config.toml
model = "image captioner"
dataset = "photos with spoken descriptions (Open Images, Localized Narratives)"
train_examples = 203450
image_size = 64
crop_scale_min = 0.5
horizontal_flip = false
tokenizer = "word"
vocab_size = 4585
encoder_arch = "mobilenet_v2"
encoder_norm = "groupnorm"
encoder_activation = "silu"
encoder_weight_standardization = false
encoder_depths = [2, 2, 4, 2]
encoder_kernel_size = 5
encoder_stem = "deep"
encoder_expansion = 4
encoder_widths = [32, 64, 128, 256]
fusion = "prefix"
label_smoothing = 0.05
decoder_width = 256
decoder_layers = 10
decoder_norm = "layernorm"
decoder_norm_position = "pre"
decoder_activation = "quick_gelu"
decoder_mlp_ratio = 3
decoder_head_dim = 16
decoder_fused_qkv = true
decoder_bias = "all"
decoder_qk_norm = false
decoder_parallel_block = false
decoder_dropout = 0.1
decoder_inner_norm = false
decoder_drop_path = 0.1
decoder_positions = "learned"
decoder_prefix_bidirectional = true
decoder_connector = "linear"
decoder_tie_embeddings = false
init = "torch_default"
residual_init = "scaled_by_depth"
optimizer = "soap"
beta2 = 0.95
learning_rate = 0.0014
beta1 = 0.9
shampoo_beta = 0.95
eps = 1e-08
precondition_frequency = 32
max_precond_dim = 512
one_sided = false
adamw_lr_other_params = 0.0026
max_grad_norm = 1.0
max_steps = 8500
batch_size = 256
epochs = 10.7
lr_schedule = "poly"
final_lr_fraction = 0.1
warmup_steps = 1700
weight_decay = 0.1
adamw_weight_decay_other_params = 0
Rows from block 7 of the image encoder of a small image captioner, named by matrix and row number. Rows with one number belong to one channel. Each number is 128 + 32 x the weight over its row's rms, rounded and kept within 0 to 255. All counts start at 0.
Before each channel's rows are labels from the 100 images, of 14848, where the channel reaches its highest value: "top examples" is what is common among them; "place" is the part of the image that holds the peak. Only what is clearly more common there than usual is listed. The data: photos with spoken descriptions (Open Images, Localized Narratives). In brackets: how many of the 100.
# convs0: expand pointwise conv (encoder.blocks.7.convs.0.weight, 512x128x1x1), inputs 0-127
# convs1: depthwise 5x5 conv (encoder.blocks.7.convs.1.weight, 512x1x5x5, trained with AdamW), a 5x5 kernel
# convs2: project pointwise conv (encoder.blocks.7.convs.2.weight, 128x512x1x1, transposed), outputs 0-127

top examples: text has "sitting" (37)
place: top centre (38)
convs0.447 [ 86 103 157  85 162 150 156 102 150 129  50 133 141 150 121 138 156 141 109 136 115 111 117  98 157 161 138 130 165 100 143 184 127  95 162 115 131 146 147 117 120 170 140 145 144 158 144 185  80 164 209  91 148 125 131 162 115  85 127  93 152 151 134 155 105 162 145  78 101 170 132 155 155  98  60 128 104 173 160 158 155 136 214 150 155 116 127 126 107 120  62  74 129  72 129 191 120 137 111  80 146 108 146 138 125  80 106 110  69 180 105 137 139 169 207 155 155 118 128 113 102  70 134 151 172 116 172  86]
convs1.447 [ 84 142  90 146  99 123 119 124 112 143 105  93  95  64  60 132 111 114 116 161 147 158 190 169 112]
convs2.447 [230 146  83  97 144 128 150 106 132 117 126  48 137 146 151 119 143 164  72 119 173 139  86 149 124  67 112 147  63 162 142 130 159 130 138 146 157 143 144 118 116 145 146  99 183  76 119 124 169 170 110 155 113 115 112 113 103 102 160 144 119 148 165 131 128 149 122 127 104 106 168 117 104  59 109 141 133 154 120  90 156 181 109 160 141 116 112 153 111 135 183 126 149 146 130 106 162 133 186 175 162 193 110 154 109 156 163 175 147  83 118 155 166 152 138 174 118 165 131  69  67 158  78 125 130 141  36  96]

top examples: text has "man" (36)
place: centre (36)
convs0.192 [ 85 115 142 174 146  82 105 182  50 159 152 139 154 103 117 121  85 127 156 120 171 108 168 132  87  91 114 127 139 135 111  98 170 123 129 146 135 216 121 109 112 112 160 141 102 109 154 157  93 124 119 171 137 101 148 191 125  97  87 141 149 110 126 155 132 127 172 177 141 152 155 105 130 169 119 119 183 186 174 132 120 110 117 123 140 135 165  47  93 157 174 161 178 179 104 178 121  95 169  85 113  86 179 119 109 149 173  88 101 135 151  78  92 147 176 166 137 136 126 149 158 160 141 104 216 122 144 123]
convs1.192 [113 124 117 165 135 176  97 182 184 135 114  99 172 117 127 136 117 150  70 126 129  63 126  75 139]
convs2.192 [119 111 175 133 127 104  86 105  91 132 149 131  83  90 204 135 157 128 179 195 120  51 126 103 173 180  77 124 127 173 131 145 142  88 124 137 134  95 118 123 151 149  97 184 131 156 178 141 105 112 126 138 141  57 103 107 133 104 104  87  69 141 120 133  98 172 106 137  82 130 134  79 125 163 138 146 160 209 157 188 166 108 119 156 177 102  98  98  85 127 141  91 103 158 148 167 165  81 129 156 129 138 134 135 200 106 123 113 110  87 127 105 122  97 116 151 136 113  51  94 108  97 150 179 127 118  83 116]

top examples: text has "sitting" (76); text has "people" (65); text has "wall" (62); text has "table" (54)
place: centre (30); middle left (25)
convs0.341 [131 131  91  60  94 138 116 103 160 105 147  79 151  82  88 157 128 152 109 137 150  59 110 118 108  86 114 150  97 205 156 176 141  92 143 107 118  90  99 136 124 162 137  70 149  92 113 179 110 176 122  71 129 141 135 119  79 156 130 156 125 151 155  39 169 136 173 128 109 109 147 107 116 104 127 143 106  94  55 121  81  66 138 122 102  69  85 106  86 118 142 115 149 148  79 176  79 151  91 123 170 112 102 122 111 101  99 159 123  67 111 105 156 122  86 135 121 120 168 154 150 133  75 128 167 125 107  75]
convs1.341 [162 159 172 172 153 147 139 131 155 174 122 103  82  91  87 113 122  80 100 103  67 115 130  98  95]
convs2.341 [175 102 131 111 124 151 128 120 126 118 107  78 114 152 133 138 135 125  92 106 116 122 168 106 138 110 155  86 134  90 107  60 162 144 162 124 144  95  86  96  78 171 121 147 160 213  94 125 168 111 104  82 161 131 128 125 115  85 127 105 117 104  88  99 156 159 157 116 136 110 128 130 111 159 167 171 181 115 170 141 138 138 151 168 115 116 137 151 129 151 140 141 116 161 152 116 143  77  66  41  67 100 107 144 182  75  54  81 166 155 142  72 171  72 159 101 117  63 111  85 104 147 160 102 128 134 122 194]

top examples: text has "holding" (35); text has "man" (29)
place: centre (27); middle right (25)
convs0.340 [ 66 122  88 158 112  82 162 178 134  88 173 123 115 153  77  96  95 123 118 128 112  43 107 119 134 128  84 154  96 178 120 134 114 162 115 101  79 163 117 105 174  81  95 119  81  93  80 112 147 150 101 130 193 142 132 138 149 100 146 107 134 146  51 138 144 160  99 112 164 128  95  88 121 158 199 161 135 137 140 118 164  81 161 155  93 158  76 146 106 166 110 116 139 107  94 121 110  70 167  67 106 132 106 112 176 111 129 128 165 111 156 145 153 203 141 154  84 141 105 162 119 116  88 125 177 119 110 186]
convs1.340 [123 149 186  99 148 164 176 143 152 152 148 123 112 173 144 126  68 111 136  58 136 115  86 117  89]
convs2.340 [201 141 159 168 165 165 192 162 130 105 133 119 142 144  93 102  97  99 112 140 128 123  50 155 157 118 130 132 152 132 169 128 128  98 130 107 149  62 125 129  99 116  66 132 175 151  27  83 110 116 143 124 118 133  99 149 147 111 160  96 145 133  91 101 151 115 159 112 136 139 150 109 222  83 121 126 112 120  99  81 124 134 102 110 143 108 159 123 105  97 149 106  95 121 172  72 152 100 106 195 141 140 148 155 122 142  93 129 122 158  46 151 123 202 156  79 119  72 141 109 102 192 125 154 168 149 127 116]

top examples: text has "sitting" (33); text has "lights" (31)
place: top right (62)
convs0.11 [115  59  80 153  62 142  95 106 122 189 108  90 103 109  78 149  70  94 145 169 179 132 111 155 146  60 113 151  72 112 122 108 115 122 121 171 118 110 178 125 107 124 150 121  75  90  38 135  93  99 153 111 137  87 146  99 109 122 131 164 168 140 160 135 150 113 142 153 175 111 106 117 124  77 149  86 145 139 118 106 130 127 185 150 158 114 113 106  84  99  53  92 166 107  78  76 104 101 145 124  87 163  72 135 119 110 111 146 111 130 199 101 111  89 109  94 105 137 140 138 163 161  74 128 147 123 140  88]
convs1.11 [180 150 175 186 100 118 123 172 177 131 149 132  96 136 152 158 137 166 161 183 144 168 153 122 149]
convs2.11 [180 177 118  84 150 103  64  79 180 113 155 148  93 122 136 122 208 133 111 129 111  50 115 131 154 112 114 111 117 174 138 102 124 127 100 108 134 122 113 101 179 133  78 155  79 147  82  72 133 119 126 173 137 135 122  92 158 145 117 122  66 130 113 141  83 148 100 124  88 148 123  69  83 104  88 141 116 175 120 125 121 116 122  89 124 151  81 133 125 145 164 145 162  73 161 123 153 153 140 218 109  86 156 153  56  86 179 123 146 104 139  86 121 157  83 149  75 126 174 167  88 171 147 112 122 145 141 164]

top examples: text has "sitting" (52); text has "wall" (50); text has "people" (48); text has "table" (42)
place: centre (25)
convs0.357 [ 77 143 166 145 117 147 131  78 107 135 138 174 160  91 152  88 202 122 168 213 142 137 140 101 147 117 112 157 151 110  99 135 141 147 107 142  93 150 125 146 164 138 108 127 112 124 138 174 199 132 114 153 177 107  77 129 138 181 126 112 110 177 160 133 170 174 138 122 117 163 158 154 161 136 198 159  84 158 162 141 133 144 128 131 133  94 135  67 170 167 110  97 175 183 102 151  69 125 193  95 146 101 147 165 137 154 168  94 153 101 145 121 122  95 123 185 170  67 106 116 148 215 111 154 125 112 111 110]
convs1.357 [139 116 172 130 193 123  71 104  74  87 133 121 162 128  63 134 144 143 154  90 130  98 118 117 167]
convs2.357 [164 101  80 147 102 139  99 197 147 117 125 134 120 151  91 151 126 166 133 128 108 100  97  79 145 203 141 126 113 153 175 106 155 134 142  95 155 107 146 162 149 145 111 115 191 140 111 140 136 111  74  98 146 166 138 121 132 126 181  69  83 121  90 144 145 118 143 195  85 152 108  95 102  94 106 141 163 125 157 121  95  66  77 163 187 100 154  92 158 111 196 112  76 163 142 184  64  61 133 117 115 151 105  76 111 137 124 118  94 143  89 110 107 110 130  73 101 162  96 104 135 122 138  74  79 174  86 125]

top examples: text has "holding" (35); text has "wearing" (33)
place: centre (34)
convs0.482 [ 94 105  99  83 109 168 127  99 155 130 135 135 174 143  80 108 136 110  97 121 178 116  78  98 129 102 112 114 167 150 122  94 130 177  99 152 116 168 153 117 126 151 168  52 124  91 134 143 140 138 163 159 128 170 202 115 123  94  71 160  96 152 148 110 185 122 103 188 139 168  82 142 119 144  74 129 138 147 185 107  94 100 132 178  78 146 133  95 160 121  90 136 155  87 109 160  55  60 101  97  60 186 137  91 166 105 134  73 154 168 159 101 134 101 116 134  81 115 122 146 133 120 159 138 183 104 126 109]
convs1.482 [ 88 126 183  87 134 119 149 198 173 138 123 121 117 158 124 116 138 155  77 108 123 159  99  87  73]
convs2.482 [105 169 170  54  87 201 202 142 149 147 119 119  94 103  92 123 117 174  82 156  90 137 193 133 125  94 106 147  90 163 154 107 116  94 106 110 162 151 121 144 171 142 126 115 164 126 121 145 135 116 160 123 101 128 160 121 132 120  50 164 173 139 103  88 154 136 153 136 128 136 184 143  99  87 141  94 154 120 136 209 112 114 104 127 129  79 164 120 135 108 103 117  97 143 216 101 108 144 113  47 124 180 155 182 123 129 158 149 151 166 113 148 134  98 200 146  99 100 101 106 112 132 146 166 142 133  69 159]

top examples: text has "man" (44); text has "wearing" (35)
place: centre (50)
convs0.303 [ 92 133  61  78 116 146 133 162 148 123 133 165 122 129 102 161 109 126 138 132 197 129 154 151 155 132 115 116 125 213 162 136 102 178 158 117 100 126 110 117 178 122  82 155 122 122 160 126 110 133 129 146 180 165 142 131 115 213 156 150 131  55 153 137 133 190 135 181 154 179 138 133 119  79 191 163  92 132 106 104 116 111 152 131 162 137  77  92  78 162 200 110 177 131 148 160 108  76 134 127 107 143 151 138 184  98 115 107 134 126 161 105 130 137 125 173  99 111 165 116 161  80 120 187 211 153 152 139]
convs1.303 [174 183 142 163 159 124 193 187 166 146 156 172 159 172 155 119 141 131 156 121 149 130 105 140 126]
convs2.303 [124 108 133 112 113 128 194 126 124 161 134  86  88 144 122 127  69 128 119 160 106 149  94 157 136 157 108 104 111  77 116 130 177 131  18 100  66  96 146 118 152 200 175 143 145 159 195 125 159 116  83 114 123 139 144 124 148  89  91 137 176 145 107 174 189 111 128 116 167 139 120  82 155 119  85 109 117 144 116  69 114 118  80 159 147 135 104 127  91 105 104 135  63  98  73 100 135  73 140  99 144 182 120 107 165  74 107 123 136 171 141 111 187 162 103 124 149  96 152  71 134 112 106  98 173 129  94 107]

top examples: text has "sitting" (46); text has "people" (45); text has "chairs" (25)
place: middle left (26)
convs0.146 [171 120  35 158 158 165 111  79  99 147 102 159 142 129 120 134 107 186 137  97 155 138 139 157  92 142  74 157 106 128 119 135 134 105 187  77 142 166  79  95 154  81 156  73 157 119 103 120 136 102 129 153 134  79 155 130  43 153 100 155  94 142 144 138  99  90 149 117 136 163 117  56  85 159 144 123 118 151 108 135 175 115 122  94 167 129 167 184  58  92  84 130 164 131 132 114 149 126 132 125 112 120  94 153 152 147  96 124 127 127  89 142 181 192 117 164  63 158 166 143 153  73 129 131 137 154 138 193]
convs1.146 [116 177 169 167 127 145 126 133 106 144  92  74  81  57  85  90 115  92 101 124 110 141 149 135  98]
convs2.146 [ 74 161  94 112  99 147 127 157 176 111 173 191 168  69 113  92 109 169 116 152 179  95  77 121 134 141 146 138  86 130 151 122  60 102 144 119 144  69 144 132  95 146 167 123 131  89 201 131 200 148 136 135  80 144 141  96  97 112 154 110  95  94  96 113  92 155 108 105 144 144 136 196 127 128 119 101  87 120 115  97 111 154 139 119 126 116  61 153 178 187 149 160 110 124  97 143 110  79 152 151 135  87 138 127  83 156 156 101 136 153 207 123 190 112 127 115 106 167 162  73 150 144 131 112 104 127 202 126]