{"encoder_arch": "mobilenet_v2", "image_size": 64, "adamw_lr_other_params": 0.0026, "batch_size": 256}
Rows from block 5 of the text decoder, named by matrix and row number. Rows with one number belong to one neuron. Each number is 128 + 24 x the weight over its row's rms, rounded and kept within 0 to 255. All counts start at 0. After the name is the row's rms in percent of the matrix's.
# fc1: MLP up (decoder.blocks.5.mlp.fc1.weight, 768x256), inputs 0-85
# fc2: MLP down (decoder.blocks.5.mlp.fc2.weight, 256x768, transposed), outputs 0-85
fc1.542 106 [124 145 125 105 139 123 181 120 164 104 118 145 123  80  61 114  99 158  71 116 102 149 127 132 135 151 116 108 128 139 146 104 157 154 178 141 129 156 141 147 147 152 113 125 120 137 133 119 136 119 120 119 101 142  96 129 113 168 152 147 154 118 138 106 133 167 158 121 109 121  89 159  99 122 136 133 124 160  85 141 186 117 157 142 156 105]
fc2.542 102 [114 152 115 140  89 139 168 137 139 115 125 152 115 112 120 107  72 111 146 130  63 142 134 120 143 168 124 145 124 112 171 109 124 161 149 152 108 127 123 135 125  99  91 149 101  97 106  81  91  95 104 103 121 159 114 160 123 122 137 129 144 132 141 153 160 130 159 128 141 148 122  94 137 136 132 113 152 145 107 107 120 141 120 124 119 131]
fc1.543 099 [ 99 144 113 120 124 128 179 117  96 190 179 128 103 138 125 118 152 150  96 119  94  96 144 151 106 112 165 148 154 131 149 110 156  98 108 117 118 106 113 186 118 124 103 139 104 109 142  85 136  75 118 157 149  86 151 138 110  89 173 128 101 123 172 120 137 128 128 127 104 145 131 105 168 144 129 160  91 100 107 110  74  92 145 108 159 136]
fc2.543 101 [120 144 108 140 143 114  88 102 196 124 114 144 180 123 166 171 139 104 147 138  77 119 100 153 119  99 111 142 132 142 131 148 170 117 132 125 170 151 117 113 137 150 176 147 109 159 151 136 152 161 102 152 149 148 115 142 137 127 137 120 135 137 139 135  97 104 135 163 164 119 171 131 141 124 173 142 109 138 120 155 136 159 174  87 102 142]
fc1.544 098 [143 106 119 181 128 131 149 150 100 147 131 120 138 109 112 103 117 149 127 117 152 142 142 108 162 143 158  81 164 131 154 165 135 106 125 156 141 149  90 141 143 150 110 134 116 142 159 147 107 104 159 116 124 129 160 178 128 136 129 138 114 115 171 123  99 170  77 112 152 143 148  86 138 145 117 131 142 145 118 123 163 125 156  77 111 142]
fc2.544 095 [141 121 135 129 141 134 144 127 102 127  97 161 171 112 146 121 137 112  95 149 123 145 149 126 150  92 135 147 146 108 101 111 105 131 103 149 115 157 130 143 113 104 156 128 147 101 153 111 130 103 102 155 120 136 142 113 139 153 141 143 121 137 112 143  83  89 119 168 119 107 145 135 155 112 116 139 160  74 140 121 132 102 128 178 130 132]
fc1.545 102 [111 109  98  87 110 138 164 123 123 149 132 134  88 156 147 137 145 111 113 169 115 128 148 121 113 101 148 127 129  94 100  99 146 143 141 102  94 153 149 112  91 146 136 119 157 124 146 145 105 135 152 160 146 137 122 151 128 135 142 171 137  99 126  94 118 131 132 165 138  95 130 125 128 133  82 178 119 102 142 131 132 101 125  83 131  84]
fc2.545 102 [135 121 161 110  73  95 174 102 159 148 106 104 143 145 155 145 112 113 100 148 132 138 137 104  68 129 110 103 130 124 127 161 125 120 109  78 121 135 132 120 167 122 114 114 193 151 120  80 126 141 112 142 103 142 155 134 185 122 121 118  98 108 141 146 169 138 153 134  78 146 179  96 101 106 156 103 116 164 163 151 126 120 153 118 164 112]
fc1.546 101 [129 130 149 113 122 132 120 171 150 130 117 122 134 116 127 118 142 102 128 104 120  98 135 137 179 142 120 150 187 120 150 107 151 100 129 125 131 116 164  93 163 121  93 145 133  94 155  78 137  74 124 128 123 159 144 146 119 139 105 172  72  96  84 123 116  97  85 105 157 137 121 114 124 183  71  92 141 156 110 112 139 122 124 121 135 136]
fc2.546 098 [148 106 108 108 148 115 130  94 100 137  90  61  94 136 157 118 152 146 124 176 140 111 121 115 165 138 123 153 110  97  71 114 116 145 135 151 124 142 131 112  96 136 145 128 123 158 134 135 116 133 127 119 100 154  99 109 109 145 162 121 141 129 105 142 141 119 110  85 142  68 155 122  98  86 135 161 155 126 126 144  83 127 118  91 147 109]
fc1.547 105 [135 150 117 125 127 140 104  87  87 134  96 131 121 105  99 119 106 148 122 122 128 151 116  89  79 154 119 134  90 131 103 125 105 141 125 148  73 146 133 117 123 158 145 156 138 122 129 125  60 156 126 149 114 170 133 108 117 170  76 123 112 105 129 153 122 128 137 126 137 128  84 141 112 161 137 106 105 100 136 132 113 132 148 181 142  82]
fc2.547 097 [126 156 120 115 122  97 125 149  93 105 103 102 153 115 147 127 110 128 122  94 148  99 109 163 135 107 128 135 133 123 128 116 125 121 142 133 143 114 134 126 109 127 152 170 105 142 153 137 186 104 126 152 131 129 166 154 122 152 120 144 132 127 108 113 108  93 146 163 152 170 105 119 141 144 119 102 138 165 116 118 118 112 135  83 136 159]
fc1.548 098 [129 147 157 133 132 129  99 117 107 164 102  74 180  94 103 115 124 139 131 122 118 106 110 134  76 153 148  76 145 117 140 100 101 138 177 132 127 156 177 125 129 109  96 105 138 117 126 108 123 136 104 140 113 147 171 145  88 124  83 113 146 124 156  85 149 153 169  92 108 126 157 120  82 152 157 171 168 167 130 130 107 153  67 129 132 150]
fc2.548 093 [137 104 143 141 123  97 127 107 137 162 141 116 136 154 133 109 153 149 110 101 136 161 146 135 137 199 132 120  77 122 173 128 118 148  85 178 125 131 116 169 121 180 129 167  94 103 151 133 154 118 109 120 118 116 113 126 121  94 107 153 153 167 146 152 128 111 132  81 123 133 185 135 112 112 142 146 128 138 160 104 133 131 145 117 138 157]
fc1.549 101 [135 150  96 147 164 166  93 147 125 153 120 118 137 115  77 122 126 125 167 154 148 108 131 128  91 141 102 161 126 148 122 126 100 109  93 140 124  98 162 120 137  95 128 104 170  91 142 101 133 130 152  97 100  97 123  90 117  86 152 123 118 156 146 139 114 109 116 139 152 124 108 120 130 123 137 113 130 137 166 116 142 105 167 162  99  97]
fc2.549 102 [124 128 137 107 140 169 101 140 121 119 122 116 145 167 113 160 146 120 150 136  89 155 127 138 122 132 101 141 138 146  91 106 141 115 166 156 104  94 162 128 183 142 121 127 112 105 117 126 137  98 171 113 136 110  72 137 128 124 157 107 160 141 123 143 101  90 111 113 118 143 138 121 153 120 111 117 129 140 138 142 148 185 153 134 103 136]
fc1.550 103 [147 115 120 123  98 124 122 113 102 118 169 148  81 155 123 109 121 114 107  76 105 127  95 116 103 156  90 117 150 129  78 142 141 117  81 122 134  81 125 109 106  94  85 112 100 150 148 103 109 155 138 140  92 150 122 133  90  88 157 115 103 112 117 115 150 115 126 105  88 164 137 104 145 128 149 115 159 145 150 120  93 113 134 100 123 167]
fc2.550 099 [145 112 146 153 142 140  76 164 136 146 142 125 154 141  85 137 188 125 136 146 131 132  92 120 116 115 114 129 129 163 141 144  98 102 162 131 116  97 155  72 107 157 134 135 129 105 137 114 120  99 109 100 136 128 124 177 188 112 115 134  89 119 157 105 125 136 144 126 147 127 146 132 124 121 125  96 156 146 146 133  99 137 137 117 101 132]
fc1.551 100 [160 103 119 120 158 123 157 108 123  93 138 154 139 125 114  90 127  90  80 113  88  94 154 143 108 158 104 111 104 111 120 115  94 154  96  92 125 129 116 116 135  75 105 128 145 108 154 112  97 153 151 140 101 100 135 130  88  97  98  99 117  87  91 145 122 140 110 116 125 141 114 149 112  87 154 106 141 111  93 120 174 119 157 103 138  98]
fc2.551 099 [137 143 178 123 106 134 113 131 103 114 191 139 169 150 131  88  93 143 125 126 117 139 133 161 158 116 153 149 159 110 154 133 130 138 121 183  94 142  82 144 133 126 118 186 107 123 122 139 132 154  87 137 158 154 165 149 110 168 155 133 133 120 147 166 117 157 145 156 103 133 138 164 133 130 106 119 116 104 110 155 147 142 142  70 101  96]
fc1.552 105 [ 57 150  77 125  90 118 103 109 137 154  90 145 149 117 123 145  75 164  82 166  79  96 133 110 142 104 139 150 147 156 173  73 148 132 163 131 125  99 111 122  75  70 131  88 118 146 121 118 137  88 164 130 140 131 107  97 136 126 110 116 164 162 148 147  94 143 136 127 148 132 100 111 161 108 135  90 155 106 128 109 123 136 142 140 104 132]
fc2.552 093 [150 121 148 130 129 126 101 118 137 141 129 158 100 125  75 129 134 151 121 124 134 128  91 149 107 142 103 129 164 131 121 132 141 149 136 163 120 141 138 132 141 144 133 172 129 123 142 130 127 160  98 108 136 172 153 138 159 138 133 120 100 147  87 139 125 134 175 119 113 154 171 137 118 128 126 117 110 152 123  98 133 124 126  97  89 109]
fc1.553 097 [141 122 111 101 146 152 120 134 105 145 130 140 161 145  89 170 132 117  91 160  81 143 151 143 132 151 162 161 111 142 124 125 122 114 148  74 128 157 150 158 133 101 131 112 148 100 124 144 117 106 142 152 115 171 148  98 118 110 101  72  97  92 135 107 160 125 128 128  99 127 133 104 124 170 102 133  83 144 147  93 127 142 109 134 167 155]
fc2.553 099 [101 146 122  83 142 135 126 130 147  98 135 139  90  57 134 103 122 122 152  93  99 136 100 156 107 119 107 134 169 157 118 133 138 128 118  94  87 115 133 159  98 138 160 113 149 132 158 121 109  84 102 155 124 111 143 134 157 125 122 106 155 123  85 141  95 114  95 122 106 117  93 157 116  63 123 152 106 120 122 115 131 104  89 124 129 103]
fc1.554 100 [140 115 119 119 118  96  92 118 142 140 122 117  97  86 104  96 140 110 125 128  85 112 101 143  98 133 139 106 140 115 165 128 121 133 129 144 123 104 134 189 116 137 144  68 134 115 147  93  98 123 126 144 132 157 138 133 161 132 175 105 126 154 129 161 130 131 114 135 143 139 165 129 122 149 158 146 152 100  95 141  84 111  93 125 153 125]
fc2.554 096 [114 122 130  99 150 122 136  87 185 128 164 182 128  95 112 158 107 116 105 148 112 137 129 145 115 172 129 107 116  97 178 104 110 115 143 134 131 111 160  91 140 131 105 150 114 110 142 114 166 128 124 134 160  75  97 148 133 101 119 110 134 150 131 144 105 104 142 129 110  82 163 128 104 142 127 116 144 112 139 111 110 102 112 124 161 161]
fc1.555 102 [152 100 158 116 121 153 139 134 153 131 119 149 141  84 164  73  89 145 143 134 133 115 168 122  95 160 174 136 139 105 154 162 162 115 114 123 165 119  97 126 113 127 132 113 141 155 112 148 126 149 128 133 161 107 118 149 138 130  71 157 102 157 105 114 123 133 129 109 126  80 105 134 106 127 153 124 121 153 149 112 128 154 164 103 112 127]
fc2.555 101 [100 133 128 145 112 130 113 111 117 132 160 113 126 129  79 127 114 142  99 127  80 129 103 123 113 158 138 126 153 117  81  92 163  86 148 110 128 107 100  96 112 149 104 155 126 146 103 131  97 143 155 127 135 170  92  96 170 145 146 160  99 142 141 148 131 140 132 173 116 141 102  82 100 119 108 130 122 138 130 142 131 151 127 117  82 111]
fc1.556 105 [151 101  90 107 186 134 123 118 139  78 142 115 100 121 122 147  92 131 133 169 124 109 153 130 102 108 129 119 135 106  96  96 121 121 159 137 118 136 129 147 108  68 109 136 105  87  89 125 122 140 140 110 147 151 162 160 105 133 138 159 150 111 130 119 106 131 122  97  93 123 152  94  99 122 124 118 142 160 111 111 122 121 108 157 120 127]
fc2.556 103 [130 141 140 171 127 164 137 109 119  93 122 133 142 100 112 143 136 120 147 152 138 124 128 161 159  80 113 131 122 124 172  98 102 166 101 117 153 118 141 108 101  65 146 101 106 141 109 121 124 147  99 137 106 133 142 135 137 159 116  89 123 128 114  99 154 131 137 177 122  87 162 181  99 154 133 138 134 119 140 118 138 152 115 149 131 124]
fc1.557 104 [124 110 109 140 128 128 129 103 128 125  97  96 178 118 151  83 145 122 114 143  93 122 138 145  95 106 135 115 148 128 102 130 135 106 115 130 152 140 170 132 110  99 121 116 149 110 130 169 122 123 147 165 122 142 149 124 120 170  81 167 137 106  90 108 139  94 151 123 145  93 124 132 114 119 135 114  83 132  89  80 134 115 168 111  68 120]
fc2.557 107 [112 106 118 116 112 137 146  98 146 132 164  98 129 137  89 170 119 107 143  98  98  95 142 121  98 149 145 130 111 121 129 164 127 122  81 119 122 159 147 123 113 136 134 132 137 118 149 163 121 144 164 124  84 121 164 104 103  96 131 159  79 139 173 136 101 133 111 144 122 130 146 125 111 124 148 147 105 142 158 129 163 128 139  82 151 128]
fc1.558 093 [ 85 145  75 145 147 111 133 158 115 121 133 125 103 135 130 110  99 125 159 146 134  98 109 132 122 126 120 116 143 122 115 135 121 169  78  82 129 152 123 107 146  92  84 123  96 122  98 149 111 121 139 114 141 130 116 147 112 118 143 167 114 148 133 110 144 117 134 133 121 117 113 106 120 166 175 150 111 111 131 154  75 156 112 108 151 120]
fc2.558 102 [116 117 108 124 153  88 142  85 139 164 153 104 108 179  94 149 152  98 138 131  93  94 122 118 143 141 130  90 129  96 132 162 120 136 124 117 107  90  67 104 117 138 145 137 132 148 176 129 128 129 154 137 136 138 117 117 151 136 123 102 149 136 125 112 140 116 101 137 159 151 165 168 145  89 157 135 164  98 132 109 123 153 115 191 130 144]
fc1.559 105 [148  85 160 129 122  99 121 182 116 139  87 153 105  95 131 124 167 135  84  86 103 140 136  96 123 130 127 104  65 108 108 152 142 136 110 116 187 135 135 125 120 121 127 146 114  80 100 160 119 112 131 132 129 131 159 123  88 104 118 124 147 154 129 127 169 163 146 105 157 145 135 114 139 125 140  92 110 140 133  93 101 129  92 115 157 125]
fc2.559 099 [174 146 139 141 145 127 148  99 130 119 141 105 153 157 149 115  75 114  70 112 109  94 134 111 112 108 114 200 147  89 111 117 115 145  99 154 106 122 174 166 115 144 105 123 135 146  84 103 123 143 114 148 141 139 168 112 138 137 148 148 102 131  99 168 147  53 157 131  92 109 108 120 103 136 161  66 109 162 107 156 144  89 125 113 160 147]
fc1.560 104 [131 144  98 132 100 151 105 111  88 154 138 157 168 128 138 174 147  94 152 107 126  95 184 106  79 131  96 114 100 124  95 136  76 111 124 142 154 137 134 103 131 131 138 134 133 117 134  70 144 166 138 142 134 115 132 107 108 114 136 143 113 112 121 124  85 129 146 124 114 149 141 137 149 169 108 135 122 153 107 101 173  93 130 129  91 120]
fc2.560 101 [155 103  76 147 154  80 155 133 132 111 126 118 133 135  99 147 103 127 114 109 109 109  78 133 150 112 122 102 156 121 113 113 138 127  99 118 171 149 133 105 121  83 113 130 125 135 146 144 140 118  63 149 136 123 130 118 158 120  96 167 154 121  89  95 118 154 140 109 160 129 128 136 144 142 171 123 115 153 124 180 159 148 123 112 138 133]